Rows from block 2, named by matrix and row number. Rows with one number belong to one neuron. Each number is 128 + 24 x the weight over its row's rms, rounded and kept within 0 to 255. All counts start at 0. After the name is the row's rms in percent of the matrix's.
# fc1: MLP up (model.blocks.2.mlp.fc1.weight, 1152x384), inputs 351-383
# fc2: MLP down (model.blocks.2.mlp.fc2.weight, 384x1152, transposed), outputs 351-383
fc1.1056 101 [125 131 108 149 133 149 125  95 135 147  71 126 105 127 133 123 100 111 172  95 128 127 115 142 116 130 128 126 133 104 190 104 136]
fc2.1056 113 [132 112 122  83 143 111 181 190 176 158 135 131 153 172 144 133  94 128 138 127 143 127 140 134 146 101 115 153 145 147 122 137 149]
fc1.1057 091 [136 143 108 130 172 151 129 156 128 122 134 144 168 146 122 117 127 129 134 155 116 120 132 147 131 163 149 142 140 117 115 118 100]
fc2.1057 090 [ 96 143 119 178 131 151 128  88 139 134 167 132 125  71 186 131 125 144  99 174 108 118 109 145 132 134 138 214 129 138 122 156  92]
fc1.1058 104 [140 115 153 129 129 127 155 133 149 139 125 157 169 114  79 174 129 112 119  86 163 141 146 140 139 127 122 126 125 116 128 112 117]
fc2.1058 092 [130 150 134 129 129 167 127 173 131 102 135 159 188 143  86  58 159 100 124  60 131 124 100 187 117 115 150 144 128 143 116 149 112]
fc1.1059 090 [173 114 129 136 143 201 133 143 117 114 109 146 147 106 120 129  86 111 136  79  64 134 139 125 132 144 129 117  76 194 108 120 123]
fc2.1059 097 [107 142 137 147 132 106 130 150 105  72 111 112 158 148 130 162 125 120 138 128 159  90 121 110  91 138 132 107  95  91  96 150 103]
fc1.1060 110 [139  96 133 110 147 140 128  72  86 134 142 117 161 127 149 119 165 110 132 157 111 136 150 139 117 127 140 126 128 111 134 144 125]
fc2.1060 105 [140 128 123 159 129 125 113 138 139  83 110 153  85 126  94 133 138  71 130 128 149 123 126 130 106 147 127 104 124  99 110 130  59]
fc1.1061 098 [127 128 129 143 132 132 107 132  72 106 126 132 130 141  84 161 172 107 108 181 129 113 105 131 185 129  80 164  96 137 136 172 147]
fc2.1061 101 [ 82 128 155 144 127 127 128 151 128 104 132 107 123  48 120 126 130 105 119 127 139 151 144 113 133 172 117 136 132 134 120 142 147]
fc1.1062 107 [182  94  90  99 170 128 129 130 134 128 100 101 141 103 127 114 156 125 112  99 136  91 104 140 110  98 135 122 146 132  80 122 173]
fc2.1062 099 [163 105 112 154 131 147 132 128 143 120  80 143 203 145 106 128 153 117 114 131 117 158 159 134  96 207 147 105 118 139 145 134 183]
fc1.1063 110 [128 159 137 103 128 103 152 147 136  74 118 124  92  93 122  36 185 157 126 133 117 135 134 126 141 127 109 116 130 133 144 111 137]
fc2.1063 100 [157 203  98 173 153 119 168 128 124 158 144  83 144 122 126 123  91 127 150 128 140  97 152 120 145 133 248 124 121 111 128 121  73]
fc1.1064 096 [114 124 158 137 132 140 139  93 149  91 168 125  99 117 128 166 120  95 143 128 110 102 126 141  96  93 129  79 154 129 129 130  76]
fc2.1064 096 [128 106 130 109 129 154 147 127 114 132 130 143 141 108 123  95 114 125 127 159 161 107 149 128 155 133 126 106 125 122 129 101 117]
fc1.1065 101 [143 123 126 124 151 182 118 139 132 188 153 138 135 145 121 145 127 121 110 126  72 128 122  96 134 155 149 132 116  90 109 161 173]
fc2.1065 100 [133 132 124 128 105 157 104 106 138 117 102 177 100 133 118 138  86 148 125 241 158 128 150  74  46 136 128 131 116 101 128 121 200]
fc1.1066 102 [ 66 123 123 144 162 128 136 175 118 111 123 126 105 137 110 123 139 129  94 132 176 122 115  83 119 145 122 124 149 157 141 120 106]
fc2.1066 098 [132 154 153 114 121 143 128 154 146 112 113 137 121 180 139 127 138 138 162 134 168 142 107 132 123 154 119 108 103 126 110 149 134]
fc1.1067 099 [129 145 127 123 164 134 121 132 147 107 117 154 121  74 128  92  62 137 122 117 113 149 124 121 129 145 129 151 129 124 148 136 102]
fc2.1067 092 [108  67 105 116 137 124 119 142 174 101 111 160 140 151 123  65 135 124 108 140 143 136 128 113 125 122 129 119 104 149 129  64 117]
fc1.1068 097 [153 150 124 129 137 124 127 116 111 198 130 131 127 174 128 128 147 124 132 194  92 128 115 141 119 123  83 118 130 169 123 101  91]
fc2.1068 099 [152 139 129  26 133 105  87 111 121 103  96 143 128 113 161  98 140  81 119 167 120  89 125 144 112 128 121 127 138 115  79 133 131]
fc1.1069 113 [136 155 109 130 102 159 140 150 148 104 135 143 150  90 138  96 137 137 124 121 134 118 148 101 116 112 115 150 154 130 151 147 116]
fc2.1069 105 [136 101 132 123 149 153 109 153 115 137  81 131 149 193  59 182 119 161 129 123 104 135 138 111 121 155 181 125 113 131  50 147 160]
fc1.1070 101 [ 54 219 183  93 138 118  99 117 127 126 128 150 141 139 152 101 121 126 135 127 139 125 126 142 125  92 144 136 139 135 142 123 168]
fc2.1070 090 [105 116 126 120 121 171 131 160 142 140 173 158 104 107 106 108 142 114 125 135 111 129 133 118 139 151 155 110 121 117 124 136  53]
fc1.1071 108 [144 119 121 129  86  70  63 133 129 107 113 146 128 127 123 128 128 143 119 128 140 130 150 142 125 135 136 137 108 138  69 102 125]
fc2.1071 108 [145 128 158 106 139 128 163 112 139 118 122 130 122  89  88 119 124 177 126 121 171 128 138 114 127 117 135 123 159 161 123 118  95]
fc1.1072 098 [140 128 132 120 143 117 142 131 113 111  98  57 129 133 149 135 151 119 130 132 127 146 103 126  80 130 127 133 103 133 132 119 139]
fc2.1072 101 [ 84 191 122 120 131 126 140 134 138 123 107 117 101  85 130 132 103 119 139 137 129 109 125 130  99  96 132 140 152 112 112 128 129]
fc1.1073 121 [118 192 157 131 137  80 125 128 161 157 183 128 141 117 125 124 133 128 129 141 143 114 114  86 123 174 143 111 126 118  99 129 137]
fc2.1073 105 [127 145 128 143 127 109 152 101 105 151 156 113 147 120 112 126 144 151 154 135 119 103  94 126 132 129  75 128 120 146 183  61 137]
fc1.1074 100 [137 117 135 147 113 159 127  56 113 132 108 124  93 125 113 125 126 113 126 158  85 166 162 155 127 104 125 128 152 146 133 128 130]
fc2.1074 101 [121 141 203 150 115 139 119 117 128 154 141 114 159 131  77  99 125 129 116 104 134 139 132 124 127 128 137 120 121 132 157  97 152]
fc1.1075 107 [180 125 122 116 109 120 142 107 129 129 127 154 147 143 147 126 142 175 102 130 127  80 112 142 127 113 143  85 133 162 110 110 157]
fc2.1075 104 [129 136 123 114 160 164 150 161 110 132 166 132 132 122 107 127 144 100 105 157  79 160 124  80 103 132 131 138 184 145 126 127 134]
fc1.1076 093 [ 75 103 115  51 139 128  81 146 143 131 109 137 155 127 132  46 137  99 127 131 161 135 110 173 118 135 118 183 129 134 145 135  93]
fc2.1076 096 [227 106 103 134 172  90 124 108 123 141 129 137 150 128 140 102 118 122 154 147 124  99 113 176 106 135 137 125 133  97 139 126 101]