Rows from block 2 of a small image embedding model, named by matrix and row number. Rows with one number belong to one neuron. Each number is 500 + 50 x the weight over its row's rms, rounded and kept within 0 to 999. All counts start at 0. Numbers have three digits each.
After each neuron's rows are labels from the 100 images, of 14848, where the neuron reaches its highest value: "patch colour" is the nearest of a few named colours to the mean colour under the peak. Only what is clearly more common there than usual is listed. The data: microscope photos of single blood and bone marrow cells. In brackets: how many of the 100.
# fc1: MLP up (model.blocks.2.mlp.fc1.weight, 1152x384), inputs 156-194
# fc2: MLP down (model.blocks.2.mlp.fc2.weight, 384x1152, transposed), outputs 156-194

fc1.298:562501464444502508391532508514452514485499441496488449535502501391448425485466489390390518462481499507524450553522574
fc2.298:512473524484490519578537460346513512516497519462564567490519502502479558516493464528539534504442502496365550493495521
patch colour: white (56)

fc1.526:489463522544366439461553536494594510529588501603500494479541496498516567504488490532502513509539549509538500581466486
fc2.526:500475459455563475492501528416474511459485509532502401515551507480558502498535440508529510509532493538548520433483528
patch colour: white (50); pink (49)

fc1.552:499459484549496495460453517607495502519495440517498500577522629465421561521512467525504607511447536477483508579521481
fc2.552:535490471493527472524500494612508457483521621477446438491552493498516455539485566534586463512610518538502386451417500
patch colour: white (58)

fc1.611:428417502489478518463474500635527507346469495490431433502485518434482329491497552481522367511576506571509492470497501
fc2.611:499503403524500485491529447653413485541499421485481405487497568507512499527499489484489503535465499480597499387468509
patch colour: white (45)

fc1.216:453570441499541546514485496377459524575469544381503508542473474427480449608405482518501500458531595510527485479620458
fc2.216:571364584607600530539500494509475487513513505535511478498664464466487460489451541455462502490598432584478579553508460
patch colour: white (66)

fc1.191:452412527482507462461441481495467379465524612501515421492546503514531465534517519519493592487479498484538508520595467
fc2.191:440496526492391419457505436456461524537635516619501599456490504464445470487544424518498410512548487559525446564482438
patch colour: pink (67)

fc1.515:453426460533506488447445466497495512512529605434599479493352435630463522519507506534477451484402485448551530459496515
fc2.515:422464472439475452532442539507392438514480568487488463483496499473569514523504483541472413609485486575531500459545545
patch colour: pink (55)

fc1.333:459455517533499585503502431503502555499456458466443520442503524526521498502500502500488379562493452481553557523434503
fc2.333:504510490469542498500438498471526475583493501529434503545532475535544481503456536392487446498535498570479469478628439
patch colour: grey (82)

fc1.553:433470451558463463502394511547478505488566565490402452513483515465525520502500430522610505505473511518519520532482524
fc2.553:500442550507482437594581504519379495461570531501408617463623547483455434470483507483513499517403451549505538507478434
patch colour: white (52)

fc1.110:624505538516500358507498422491520520515478536501495588502531499365540478459508503451558479472493522487427568449477447
fc2.110:570478463534517438445526467525466408493526542434417498502534509537468455493409458536532471559589498468546523552480531
patch colour: grey (80)

fc1.757:399507541513489486460576515516531504527500493495498609446565521527558472502484515770594530466500377474507516434508505
fc2.757:516462526500567390639494512539440516512534492540538511498453503626518497476504493470514507566459433523468508497496356
patch colour: grey (77)

fc1.540:482408517488507519460501587563589548451559599518485475508543463476445505449495517413539470502486513501436497464495474
fc2.540:450485481560380506400520331331486515512454454452511490509500448400505461503539478519492540360504547471526535591471532
patch colour: white (47)

fc1.612:509498509427445500413522493420490424482506508398603480469500559480342387509491470499495414514513495491537514525500489
fc2.612:532516482439536511500480482479455496558555486514528497472444490462453569575503555510543463440422500572525513500614514
patch colour: purple (70)

fc1.632:542492582481494505477485536553498511590502505447495478406466524498506405469522506499512485562505408504493490469571420
fc2.632:400493490504497448470486458487595478483476421496494526508493529520491462538493511478469526627519425474526593461470567
patch colour: pink (70)

fc1.262:568418497635447508557393477500498465463471547500496476465495497472540552501581483447503474508487526435437539543477502
fc2.262:518517521434533545506452410501586502490477500560425493472488510471491506552492437558569456470560489499518488463499427
patch colour: pink (50)

fc1.60:487514533376468461498535329604531522477458480485487487545439457500494610613470448483506421510555488551451471509483481
fc2.60:538596458513512504509526537501487470485500498566525502498421538527448465480501491508470578500463510538498500476479546
patch colour: pink (49)

fc1.135:525499593451515502503476425461496503486525491507490536503464490575503522478577448466484618511450507520460499493449412
fc2.135:485446488492494512467496541478532414526504490497496665552495469440466398473428488569482447509520364557507478439564473
patch colour: grey (68); blue (26)

fc1.590:419440540407500405474503470521508486442460459463531487521481511493560566498492523474615554609503595550458500423500369
fc2.590:552431508489492507523469476489604540509563502529495509552483469502560567413502527501527598390502480564451582496631534
patch colour: white (71)

fc1.459:481438506489532446434498509480514475531451502540508379511467495462495494537503553514565613410473481544512491512496495
fc2.459:564445492523573434472485520560508509512485522500492417557498551513384489566482485519449497533461443513552519509500559
patch colour: white (60)

fc1.487:566539517502480506499499512407500461527473470466546478465497517500448493528548486393465404518444464466518610588484478
fc2.487:494482533406486516563484527505483368519409512520568493393399474465514501502481480487499435617399487514484487471494477
patch colour: pink (68)

fc1.566:485523503483454501550512471493479515507535575455577479474491527490498528479489501480485525584515498532551494552517518
fc2.566:401533501461473476539518537472500539538503504479439550470428569477623448543464491448479470506486443471520500588498422
patch colour: blue (42)

fc1.377:592545563493495602522443459549502509461526504502494464394549503539459484496493535419521509420613467662433524590444545
fc2.377:487518514451538542529511524516484575443500450509571531476498460439493564523510595524519475497430501494519553555543516
patch colour: white (49)

fc1.455:508499425470513490416501559455533492488438499500329601504428499414505596494502486500515459456502498501400507584412561
fc2.455:542545574511538499509576470543454498504478506475492544476525479253542426477504497482478536414600523534511509503421417
patch colour: white (57)

fc1.67:516519490484477523495506541427504545490417502497547468499491486549507516477483516494446511507492494601493489483492495
fc2.67:477498463395510510364527490483523496493479450448516498399463482503512492529447502476486511500526474497522493500479374
patch colour: pink (49); white (45)

fc1.673:491510538550533488502499451460436581510503524498494496561516493542498529377618652659507462493517500561469488503518491
fc2.673:534410486501469497500513431538514554496584482525485488585487527567476498498509500496460516486555498440515441510432462
patch colour: grey (94)

fc1.708:498581505511476510498494541523474445568517517556566515534498529517410486530584500485472480531537508447531520583463592
fc2.708:374453525538518577492526529499467485500551456446497513530434541511561518543502504500499444604529496500470508519501495
patch colour: grey (97)

fc1.454:514426400558493474538476454480511498426405548498537508511564463527546549422497500511462535518583380517508573653554502
fc2.454:521477421550549489499546435454450501504488496529459462503493522480500517567519489484483491560502500760533497477543454
patch colour: grey (96)

fc1.56:471499512500523500571379494515546516464512477479582547393445562483381544498481485539443477473515546475495513482432595
fc2.56:447533499464525498472500509445531500512537498496495462519538519491492498500514496490523524460517490540470591416524483
patch colour: grey (87)

fc1.342:463562498485482374563421434535647490491496614538500511555507590537513462514500484507549502471495558581512507510562500
fc2.342:572573477551397570527558525466516413515517550499499544502492459516477502524521501479411518502414495545462489502487375
patch colour: white (97)

fc1.375:535442495510466440489509491526440491518534531530480464476491511493537486566511491499556481466375388502514561399484418
fc2.375:532492535435484391500532501518507429516502496548526502502415497525498519542527480465521418510476507481521551498310458
patch colour: white (71)

fc1.581:492531523499521486482490497601573495493545679564468604552447536535404477356465428410436447522569504500572485602501584
fc2.581:505496449528518582500537491519572450488463507494543429438534474499487644523554455641547500500649522499519568461464676
patch colour: white (65)

fc1.301:468497534477533453487539462494463526349507521443557495513467502496546507494516569500402463456499414506455518514492485
fc2.301:490508486479512505512500558506546527659531500527537452523449497483492489498456557561395555510459562471557543603500512
patch colour: blue (31)

fc1.678:463464483539501499475567488505430491463487535416536478509413454513542516438583487510514351500503415498526556494611501
fc2.678:391466540499498509497473531456531553504604502493484279503523494489466410539505535485554500494521498561492465503440483
patch colour: grey (55)

fc1.62:456492469545511499497497499443520522508448500484575500596441491577497498394468506548506405526496556476540532571481483
fc2.62:509506466500468529530503411510494476475578436490456501497502480520505522500542543400673486600538493586508366455559439
patch colour: grey (78)

fc1.562:425460495550504478496455524472481398482432475525547502466397501423516508569505532505569504586513425508550501580496490
fc2.562:587506481503503469520511520502619579579485531454444551496451497529540599443422489486519581521574485537443486483358497
patch colour: grey (72)

fc1.594:494496573496486438431426507489505481633455509505568437481558498640481519463544468517499575467528493501483499495475516
fc2.594:447526529511546518537466490374552583488495498474483515492535454448502470448466526452654623508465474542460501518445485
patch colour: white (71)

fc1.154:495495585500504613487515621509533506470460471495459538500472492499465500500547523478515478500555441532528478576477533
fc2.154:569455512519486466541497548488418601500431517472489514637504488606489525566534483485384501476514448500506462404470504
patch colour: pink (85)

fc1.462:454496481507503509487499519493552535554550579484590485512494531525418488515500509503499574469506584584509488444535500
fc2.462:326463528559511503486605535536498482401467415496524602531537442637494403392431476520613454504504518466574490523456409
patch colour: pink (51)

fc1.521:533539524533501455658462472491476470500502507440493510553486529458519537451500528499512427494493405550468567451481541
fc2.521:495539593513521378551501535524483474464495460495585462511487446478457532523491481464269574449498497512546446543483462
patch colour: pink (58)

fc1.280:516492508447509501462499483500583498498496583554460510500450474555494499486473544427423454495539499493549568491513335
fc2.280:559488512452434500500488473481460493555491431413553460453531379521635499429469484487493480482501495501460458624506545
patch colour: grey (73)

fc1.163:544504420504472503455544474460474512481518500666561465465469534450520401509531624489449497487493517470548551477464383
fc2.163:518498365501474448448475500485516519506448474468518480514479505544495432473514573491578406496412507504425579452517491
patch colour: blue (26)

fc1.373:544474442606398497523538491450528499503556536475453555492510493486467490430464585498471506474497482533484529432500512
fc2.373:484539595512449391500502509506607531471491489527429501516459453496471502420402471496450513464451526551446538661432491
patch colour: grey (86)

fc1.144:515413580565591436562519518506519486527480500464499505492501496505487513514469505504491542531487500525500495450541505
fc2.144:469416456513513541463524562582486458506446527498589489497469517539591431452502536506523509495492474478493585435499500
patch colour: pink (70)

fc1.330:514496621505490502379554530534555434493541494504541504589464499425452459579532514442476500529499623450434439423429600
fc2.330:462420486494527492504463487546498494496440518502574475472497405500489475479499497492559559473578516552501421403520474
patch colour: pink (55)

fc1.22:497429500583475521448539498525514546495537485478549519589516486505488499491613472559436511477502498402491602629503480
fc2.22:489470420570447556494492498510526492470476427541513526550581514510500501579408459466498467533406511503505394506442501
patch colour: white (50); pink (49)

fc1.671:537492555566521435439485489495432512547532514479546505505434498415554427431508473504501485439489480484490627502476514
fc2.671:517525504507532496468448521583517535524599488493477465540481534558463472528421502475484483513494523604567573417535424
patch colour: grey (79)

fc1.378:513398444472629504503540496495465404517521517486484492550479490606488498439424507549563664527433491520500499480494497
fc2.378:483384520472511476505497515521456514656502473495490512505467495508297513490523538459491521631484357533491583518526522
patch colour: white (74)

fc1.605:447479518503509487392499526419439495540514535503449628375495471438416510530485438513479556636503600548482513514436318
fc2.605:527527429531461435508505517529624490481495459490492511500484584492517532457535375496500509479514519515463515650429526
patch colour: pink (72)

fc1.616:499636447593500500499478526419569489520492529442489497500516367452493664482521501494593493496509480650487501506380556
fc2.616:443455348516661503585501469473513507462499500503505495502489487502489500465521541472507494534466426614536526568493499
patch colour: grey (66)

fc1.556:541580438424510460514520486419459473588449506423522508446500488530394551520556684433433451490536500484490472628541503
fc2.556:503487521526494514498502454510432501457500596513528489514500521490513377516512497537487484447488437519506494476397661
patch colour: white (94)

fc1.550:411519485482458520401381435476506436494617513508372591529532546535505499473433520465369461451457500501505511474518498
fc2.550:558514506511482542450618642495494472532533492510495488504494480475513510433502482563502440531499499550467466441493462
patch colour: black (72)

fc1.190:574439521536548454464663455510427540556578497497537533459468612500508438492526512560489560624506449525504407533528710
fc2.190:581579438459562493500455515499500500413518462359546535531504593510442330475486469492521500496509527428547481514498465
patch colour: grey (46)

fc1.394:482444455474437512488493386501497564543450515467626502423510422572526516456512531501519500520565477517500506533410484
fc2.394:478455466499549563528520528552523519499610543562589484488474500471516511594489568509386454504520522592491468532539549
patch colour: purple (47)

fc1.244:510454478550584506532479516465512453491418496597506497629480559495503517547482508379434514480493493571501436529520439
fc2.244:490409561593522618501491440520510479541573422519506354512598475632490488501516537454519470510569463482481543442483480
patch colour: grey (67)

fc1.733:642495532606527500517531509464520497513422532540513421487498517411520511493516530426485552541471385517591494491409495
fc2.733:470442527510576469488432500390506466517527523517490512493529518570528467518556495469495501623473471533444517543501541
patch colour: white (95)

fc1.720:484476507496527534518481526526584502490498571468506557434504509456484546368432485505505578495500512477521517501472491
fc2.720:496500510600592542525466493503451567494539507498442502480510446467479525470453498509516483510498501592493430495496517
patch colour: black (40)

fc1.236:431512495491554531510553443454490486660595500519485532467520444496498586445519376509450474509494616605442407484555441
fc2.236:493542568361489473469536607515481608511492442523510445560467481522426515508522483427540520608512362525475449458434457
patch colour: pink (71)

fc1.227:493546484520408371495528528475511601477563518367515488408538486500501521493401492487464449406465590500550510501507466
fc2.227:543538396500566532518447504419521576484498456572499491467496533487429494498453535568318493442481507404480499491538501
patch colour: pink (52)

fc1.683:483542429526450501434467524475495469483492488474519563463500507416486512456458514477461407552501506516488500491626472
fc2.683:414524560402475518538481499517532438490613452494506417538432499464500506498415499495409510505469613584478500444555482
patch colour: pink (50); white (45)

fc1.80:669494436480468525507443512500520508497476493515532517488503479509480497467567538499495442510426388435516521479463513
fc2.80:535448490500417578458486459547508490523565565507511509533487521597496478489503604521586544492457492515473500529526549
patch colour: pink (71)

fc1.270:533490583484524498561537521517486479495557523487488433510500539523503517494498475479431485664495499464509539537506524
fc2.270:519492497423487429536502506448522447451502469446486463443469488495513409472484498439562504554518490421496409473501442
patch colour: grey (83)

fc1.90:534478530551461501511579526467565512498517501440473500511463493475500499469442548501398497503503328486541479387496489
fc2.90:384543488479483510500517477410461540509408545499467519540538516523509568500506446552395343502505481499465536514503508
patch colour: pink (86)

fc1.246:530516499481585498624528523487495476483579450512509571403631449482586405493430564517543499519408528502425505495416495
fc2.246:495390426472569500435421536549500524499372573502510479402482385505451497502487587495501324511513341539512480514499450
patch colour: pink (62)

fc1.116:368570544435473561460496631502533507501522582511473397406509533499610410529373479469469467514417485548402627499436593
fc2.116:455514520384542469472484485557519489467627542516494575501522519489636424513525504492459501467540458531455500380491499
patch colour: pink (63)

fc1.436:564486507513415506463489513498494500479516547491509473390516557489597532560516499517606477579533618502624692470471555
fc2.436:395516511538552506524578500504500463471465543495461642568485538548468462579544506513510427540531430485525532488513493
patch colour: grey (61)

fc1.493:563543485513390608492545508502478515548496466550442574512525397533411553507505537461500581540525421522483552512496451
fc2.493:494531522473443586399582489427592424465463439436526547484553497519484604512503428488500498574454496487443555465505538
patch colour: white (66)

fc1.18:503464494497484509517505428495466533455500532504553532490514437452471568472423445509494453471534551448587414440459487
fc2.18:475488503512481479512556518436501513512473544553514449523566469598508514485386571531554494503451495507435480484500499
patch colour: grey (61)

fc1.536:468539456438560558497479505603489513517459505498497521530590500532464497488459470510521546469479525600451568499486532
fc2.536:471468479378596364485471474467502494515564496511611472511591462472455535520454502486488500500514508546517488485482508
patch colour: white (55)

fc1.546:475478501541312504664517490491398569445499511518483457489467449479457501464492480561497483599522484480490511500497479
fc2.546:486537497516502444334557522452472482500485496501501385476405493501500398524528510459336521507481453590448629494438552
patch colour: blue (42)

fc1.276:456479469444494501476571523549557450544604565515626509431531500544515446631460410407460539500622495476491602523537383
fc2.276:414436504568477531446429498537545495395429496515436500499469603525501423537493541512340471540530611504527533430523510
patch colour: blue (75)

fc1.124:533377536470604478574498511474500543522503459519543441498522525463509466381514502500403532546514594527472489491482455
fc2.124:528507499526502492499465423446444584516495520504458502554405545492420505413545579491506435449414526545622492566558507
patch colour: white (96)

fc1.500:474502587571429490345503520442487430509486485546613545500498496505490448496491501590519382523493483610513552485511502
fc2.500:425498515459472514456539538412499520461500461512508497495509500547496509475499453356465560463534519510496562438506411
patch colour: pink (55)

fc1.205:448520553544315506537552554541505502497441495461491429557531503444467498509350506501513467439483536512451480501502437
fc2.205:630421516411499554498530484527489484517475493465501539537362507502587506499522503508449566576495525567552501432455470
patch colour: purple (66)

fc1.311:425455569514534556491502529553473536466359540578494540499553468437534420461493498515492515526369562516504500470507549
fc2.311:481511499583495504506477493524485500518552435412565503530504441557496441486445444472502510555449633519480376490554487
patch colour: white (54)

fc1.267:688536309541488543414476524513511438467473479661518482487541540518493477476577543464510483507448406512503514377481541
fc2.267:501529464573512466456340504536499465482500463508460481513504518637493454595437576512442549437477482504479570514529501
patch colour: pink (63)

fc1.3:482562501486464402551523550464533493465538425501506465605517518551503538411500505515555428472544507574619541505513508
fc2.3:495528614483467465491476457507397473467503485504512454484452571436415466479500539542571436572500498612499498516573503
patch colour: pink (60)

fc1.6:457420471489471384461516501454525500496491523501507596493593609578501497469584502466556625501509588488440606489496549
fc2.6:527544468529531499436466485469457488501646579489452478493489453622518502505513517512499496603596407480492571508386394
patch colour: grey (67)

fc1.168:467433657502431500507519419532576499488485502449504274430498478509416467507534484498608531492502522541463480454639592
fc2.168:501426558459526567499574503431507483510488493503577493532489477509492488551450535443494568380446483483490475615551441
patch colour: grey (56)

fc1.26:398486478484574462481499413428497471500454482457478468575492525501516478365491470434575498496497567592548572495528496
fc2.26:398499516593479560507581508528488443418516482497502565406550542556514468620481532459501546484560523451539558606498547
patch colour: white (63)

fc1.430:487659466579405413552481477479509501548482497447443471526720521495458406468492507499507532507422469499526440500426414
fc2.430:526513505503498493436383521503571530544476528547435493496494507504603503501505452554487478357417524476496532501507522
patch colour: pink (64)

fc1.466:504511511483473521515557469565471480459500495521544510511477545501500475487494503496499545442526587447513501605429426
fc2.466:478498502416474469498490523418567528494493448521476590518469319449507508491492559504508490484476528577577417528509501
patch colour: grey (49)

fc1.401:501479521467473523477513528496501439452515577492595483493500527442423500515509460499563555554513495445551478504597512
fc2.401:502493509530452481494619377473476437543503393511520466476500525461560561537388389476470487505649583587600501445447513
patch colour: blue (54)

fc1.10:524532475502466485503520403464472469553500480451463471496511379560417543619500514516570512441401557516508482491514451
fc2.10:486424495534523580498492504482615486316656521498518500477560510466509506476465580469479528448559510523452455669500520
patch colour: pink (55)

fc1.224:504576530554496527473551475495503470506495455577454513514505336560357536507483438451485501583657554370446499447453510
fc2.224:588523520524468473507410451499491428425432502389564536540501518540433480520516524554475500462503536508597590475552511
patch colour: grey (85)

fc1.691:413438448588483496553504486544499532496482525478519514482486501529462500645491486487496602617488590524443446545499489
fc2.691:430484485555505510358510539587481492500505480428556500503498555446548492477443485368504535509474518484500491502528521
patch colour: grey (63)

fc1.667:537500482505504634336491524534664508494491494462498497566468487456531503522411513500492511508547539561602476494485473
fc2.667:441474556474454483586503519541474487518360439400515523470457579500578470513471471488519513548480596449513588384451556
patch colour: blue (37); black (34)

fc1.103:498526499469516457557471463535504500498511458461653512505584507511560538539386540633530503478500496544476537479534500
fc2.103:523485566409504534549484522496446509513570506500490562469390448479536593504450515502559500547482486506554461497478511
patch colour: grey (74)

fc1.525:423461624549499487500500495533534394493383535521448453524505559490489562393470469423631413509501500451505458477504499
fc2.525:616505576502535493503473460517554429536525558492469378491441564506542502510542520442514453522487504506485506489477401
patch colour: grey (55)

fc1.238:592483536493550359539499522428501508466535550500502522512447519500514534454555489493498543496545554409461449479496505
fc2.238:420581491520497526498500509473542399541507505459434473458500536419494458528513497557514448555514523497597488379418514
patch colour: grey (70)

fc1.477:498477524439481382489485478489527422499502442539506499511487529523343507510458592525485498507483493469447463503514503
fc2.477:525484512521523509445498471572461549506525504482545491641424510575527483527560453566502543461502546418385494495522513
patch colour: blue (65)

fc1.165:595503548555402492500570501530589504443500500510434428502505474499411475478506504505491506477417577558485503503550549
fc2.165:556486505569500536530500587362497455462438543442360469519496585523518474490561362468500500501512498416498519520531478
patch colour: white (71)

fc1.126:570436501501505490500514600426563493503412521506545512405596496482460494508523484538513421420513504453501389491491487
fc2.126:543497568515498524453433440500473485519490523503478505492562551521502499494451424595456487568505499505616444416502489
patch colour: grey (52)

fc1.251:514526491504493604500488507529481484489531566461495494487537512494488548511562577504540515505454489469410542482489544
fc2.251:474452527500466353500507460513342481503441467501483596484538492501482505500584522489487477535553504538532497520430494
patch colour: purple (77)

fc1.117:516399543399553506511478497465500534521490493511516499500514554504487548433556515527509501503445566460495496443523467
fc2.117:483484504507584467474429477508475416546478522476576410548602507532515508445531516474603585503501516483553496470500450
patch colour: pink (57)

fc1.468:523676606483521487542542512505518520534482474550495490567507551532502547524526491482448499496499464455500472435446499
fc2.468:480508566494498520519493441482477491535568480514430500419522506505395493442501493499507402500513531500501535506511514
patch colour: blue (59)

fc1.429:539492534486366490554469440483502531399437458394491452462539515390521500618467460472502463518489459513517482373494555
fc2.429:531603467494450461551493508593538478495536595555479557461492505504498504543519564439507497563380515503460513563481487
patch colour: pink (67)

fc1.663:494541649484514505460509511570549501478500458474469563499509533511394499440544496549501481491559500505485491509624461
fc2.663:457454528579511500492512444466459466421400440360457485466425482553482497474456529475475422512548471505540514620451419
patch colour: grey (91)

fc1.658:520465571516494476452533501520526535491513610499522522483467606493473572485498533515567479470457519506466511456461524
fc2.658:542487463496492488516524484503499433538505526444484517420540406375476448365542493556469488456481500447485475488617499
patch colour: white (57)

fc1.220:525485503462544454501616646502441554481522534537375497433514544448680470530606590479495501493494447513450465452358417
fc2.220:481500537422514487500519486505584554462621451506469492429532449515577448450516454532526479498567410526512593503528527
patch colour: white (78)

fc1.212:524501426513491531432556539481523475394505457552550449538625483496525507500535455473482619439508427611578477493484497
fc2.212:546521393557507489473467503562509481502487532480519467475503411446470471487595483570577500555537532563595528515402478
patch colour: white (61)

fc1.391:697547502481533474499432550500516604478476494553579445460503501521471511486480500506539509445529571502409456480569549
fc2.391:522485588562483499518500499546475464486498431470414463449470539544511512526499524498458548467488470527527488444484659
patch colour: grey (47)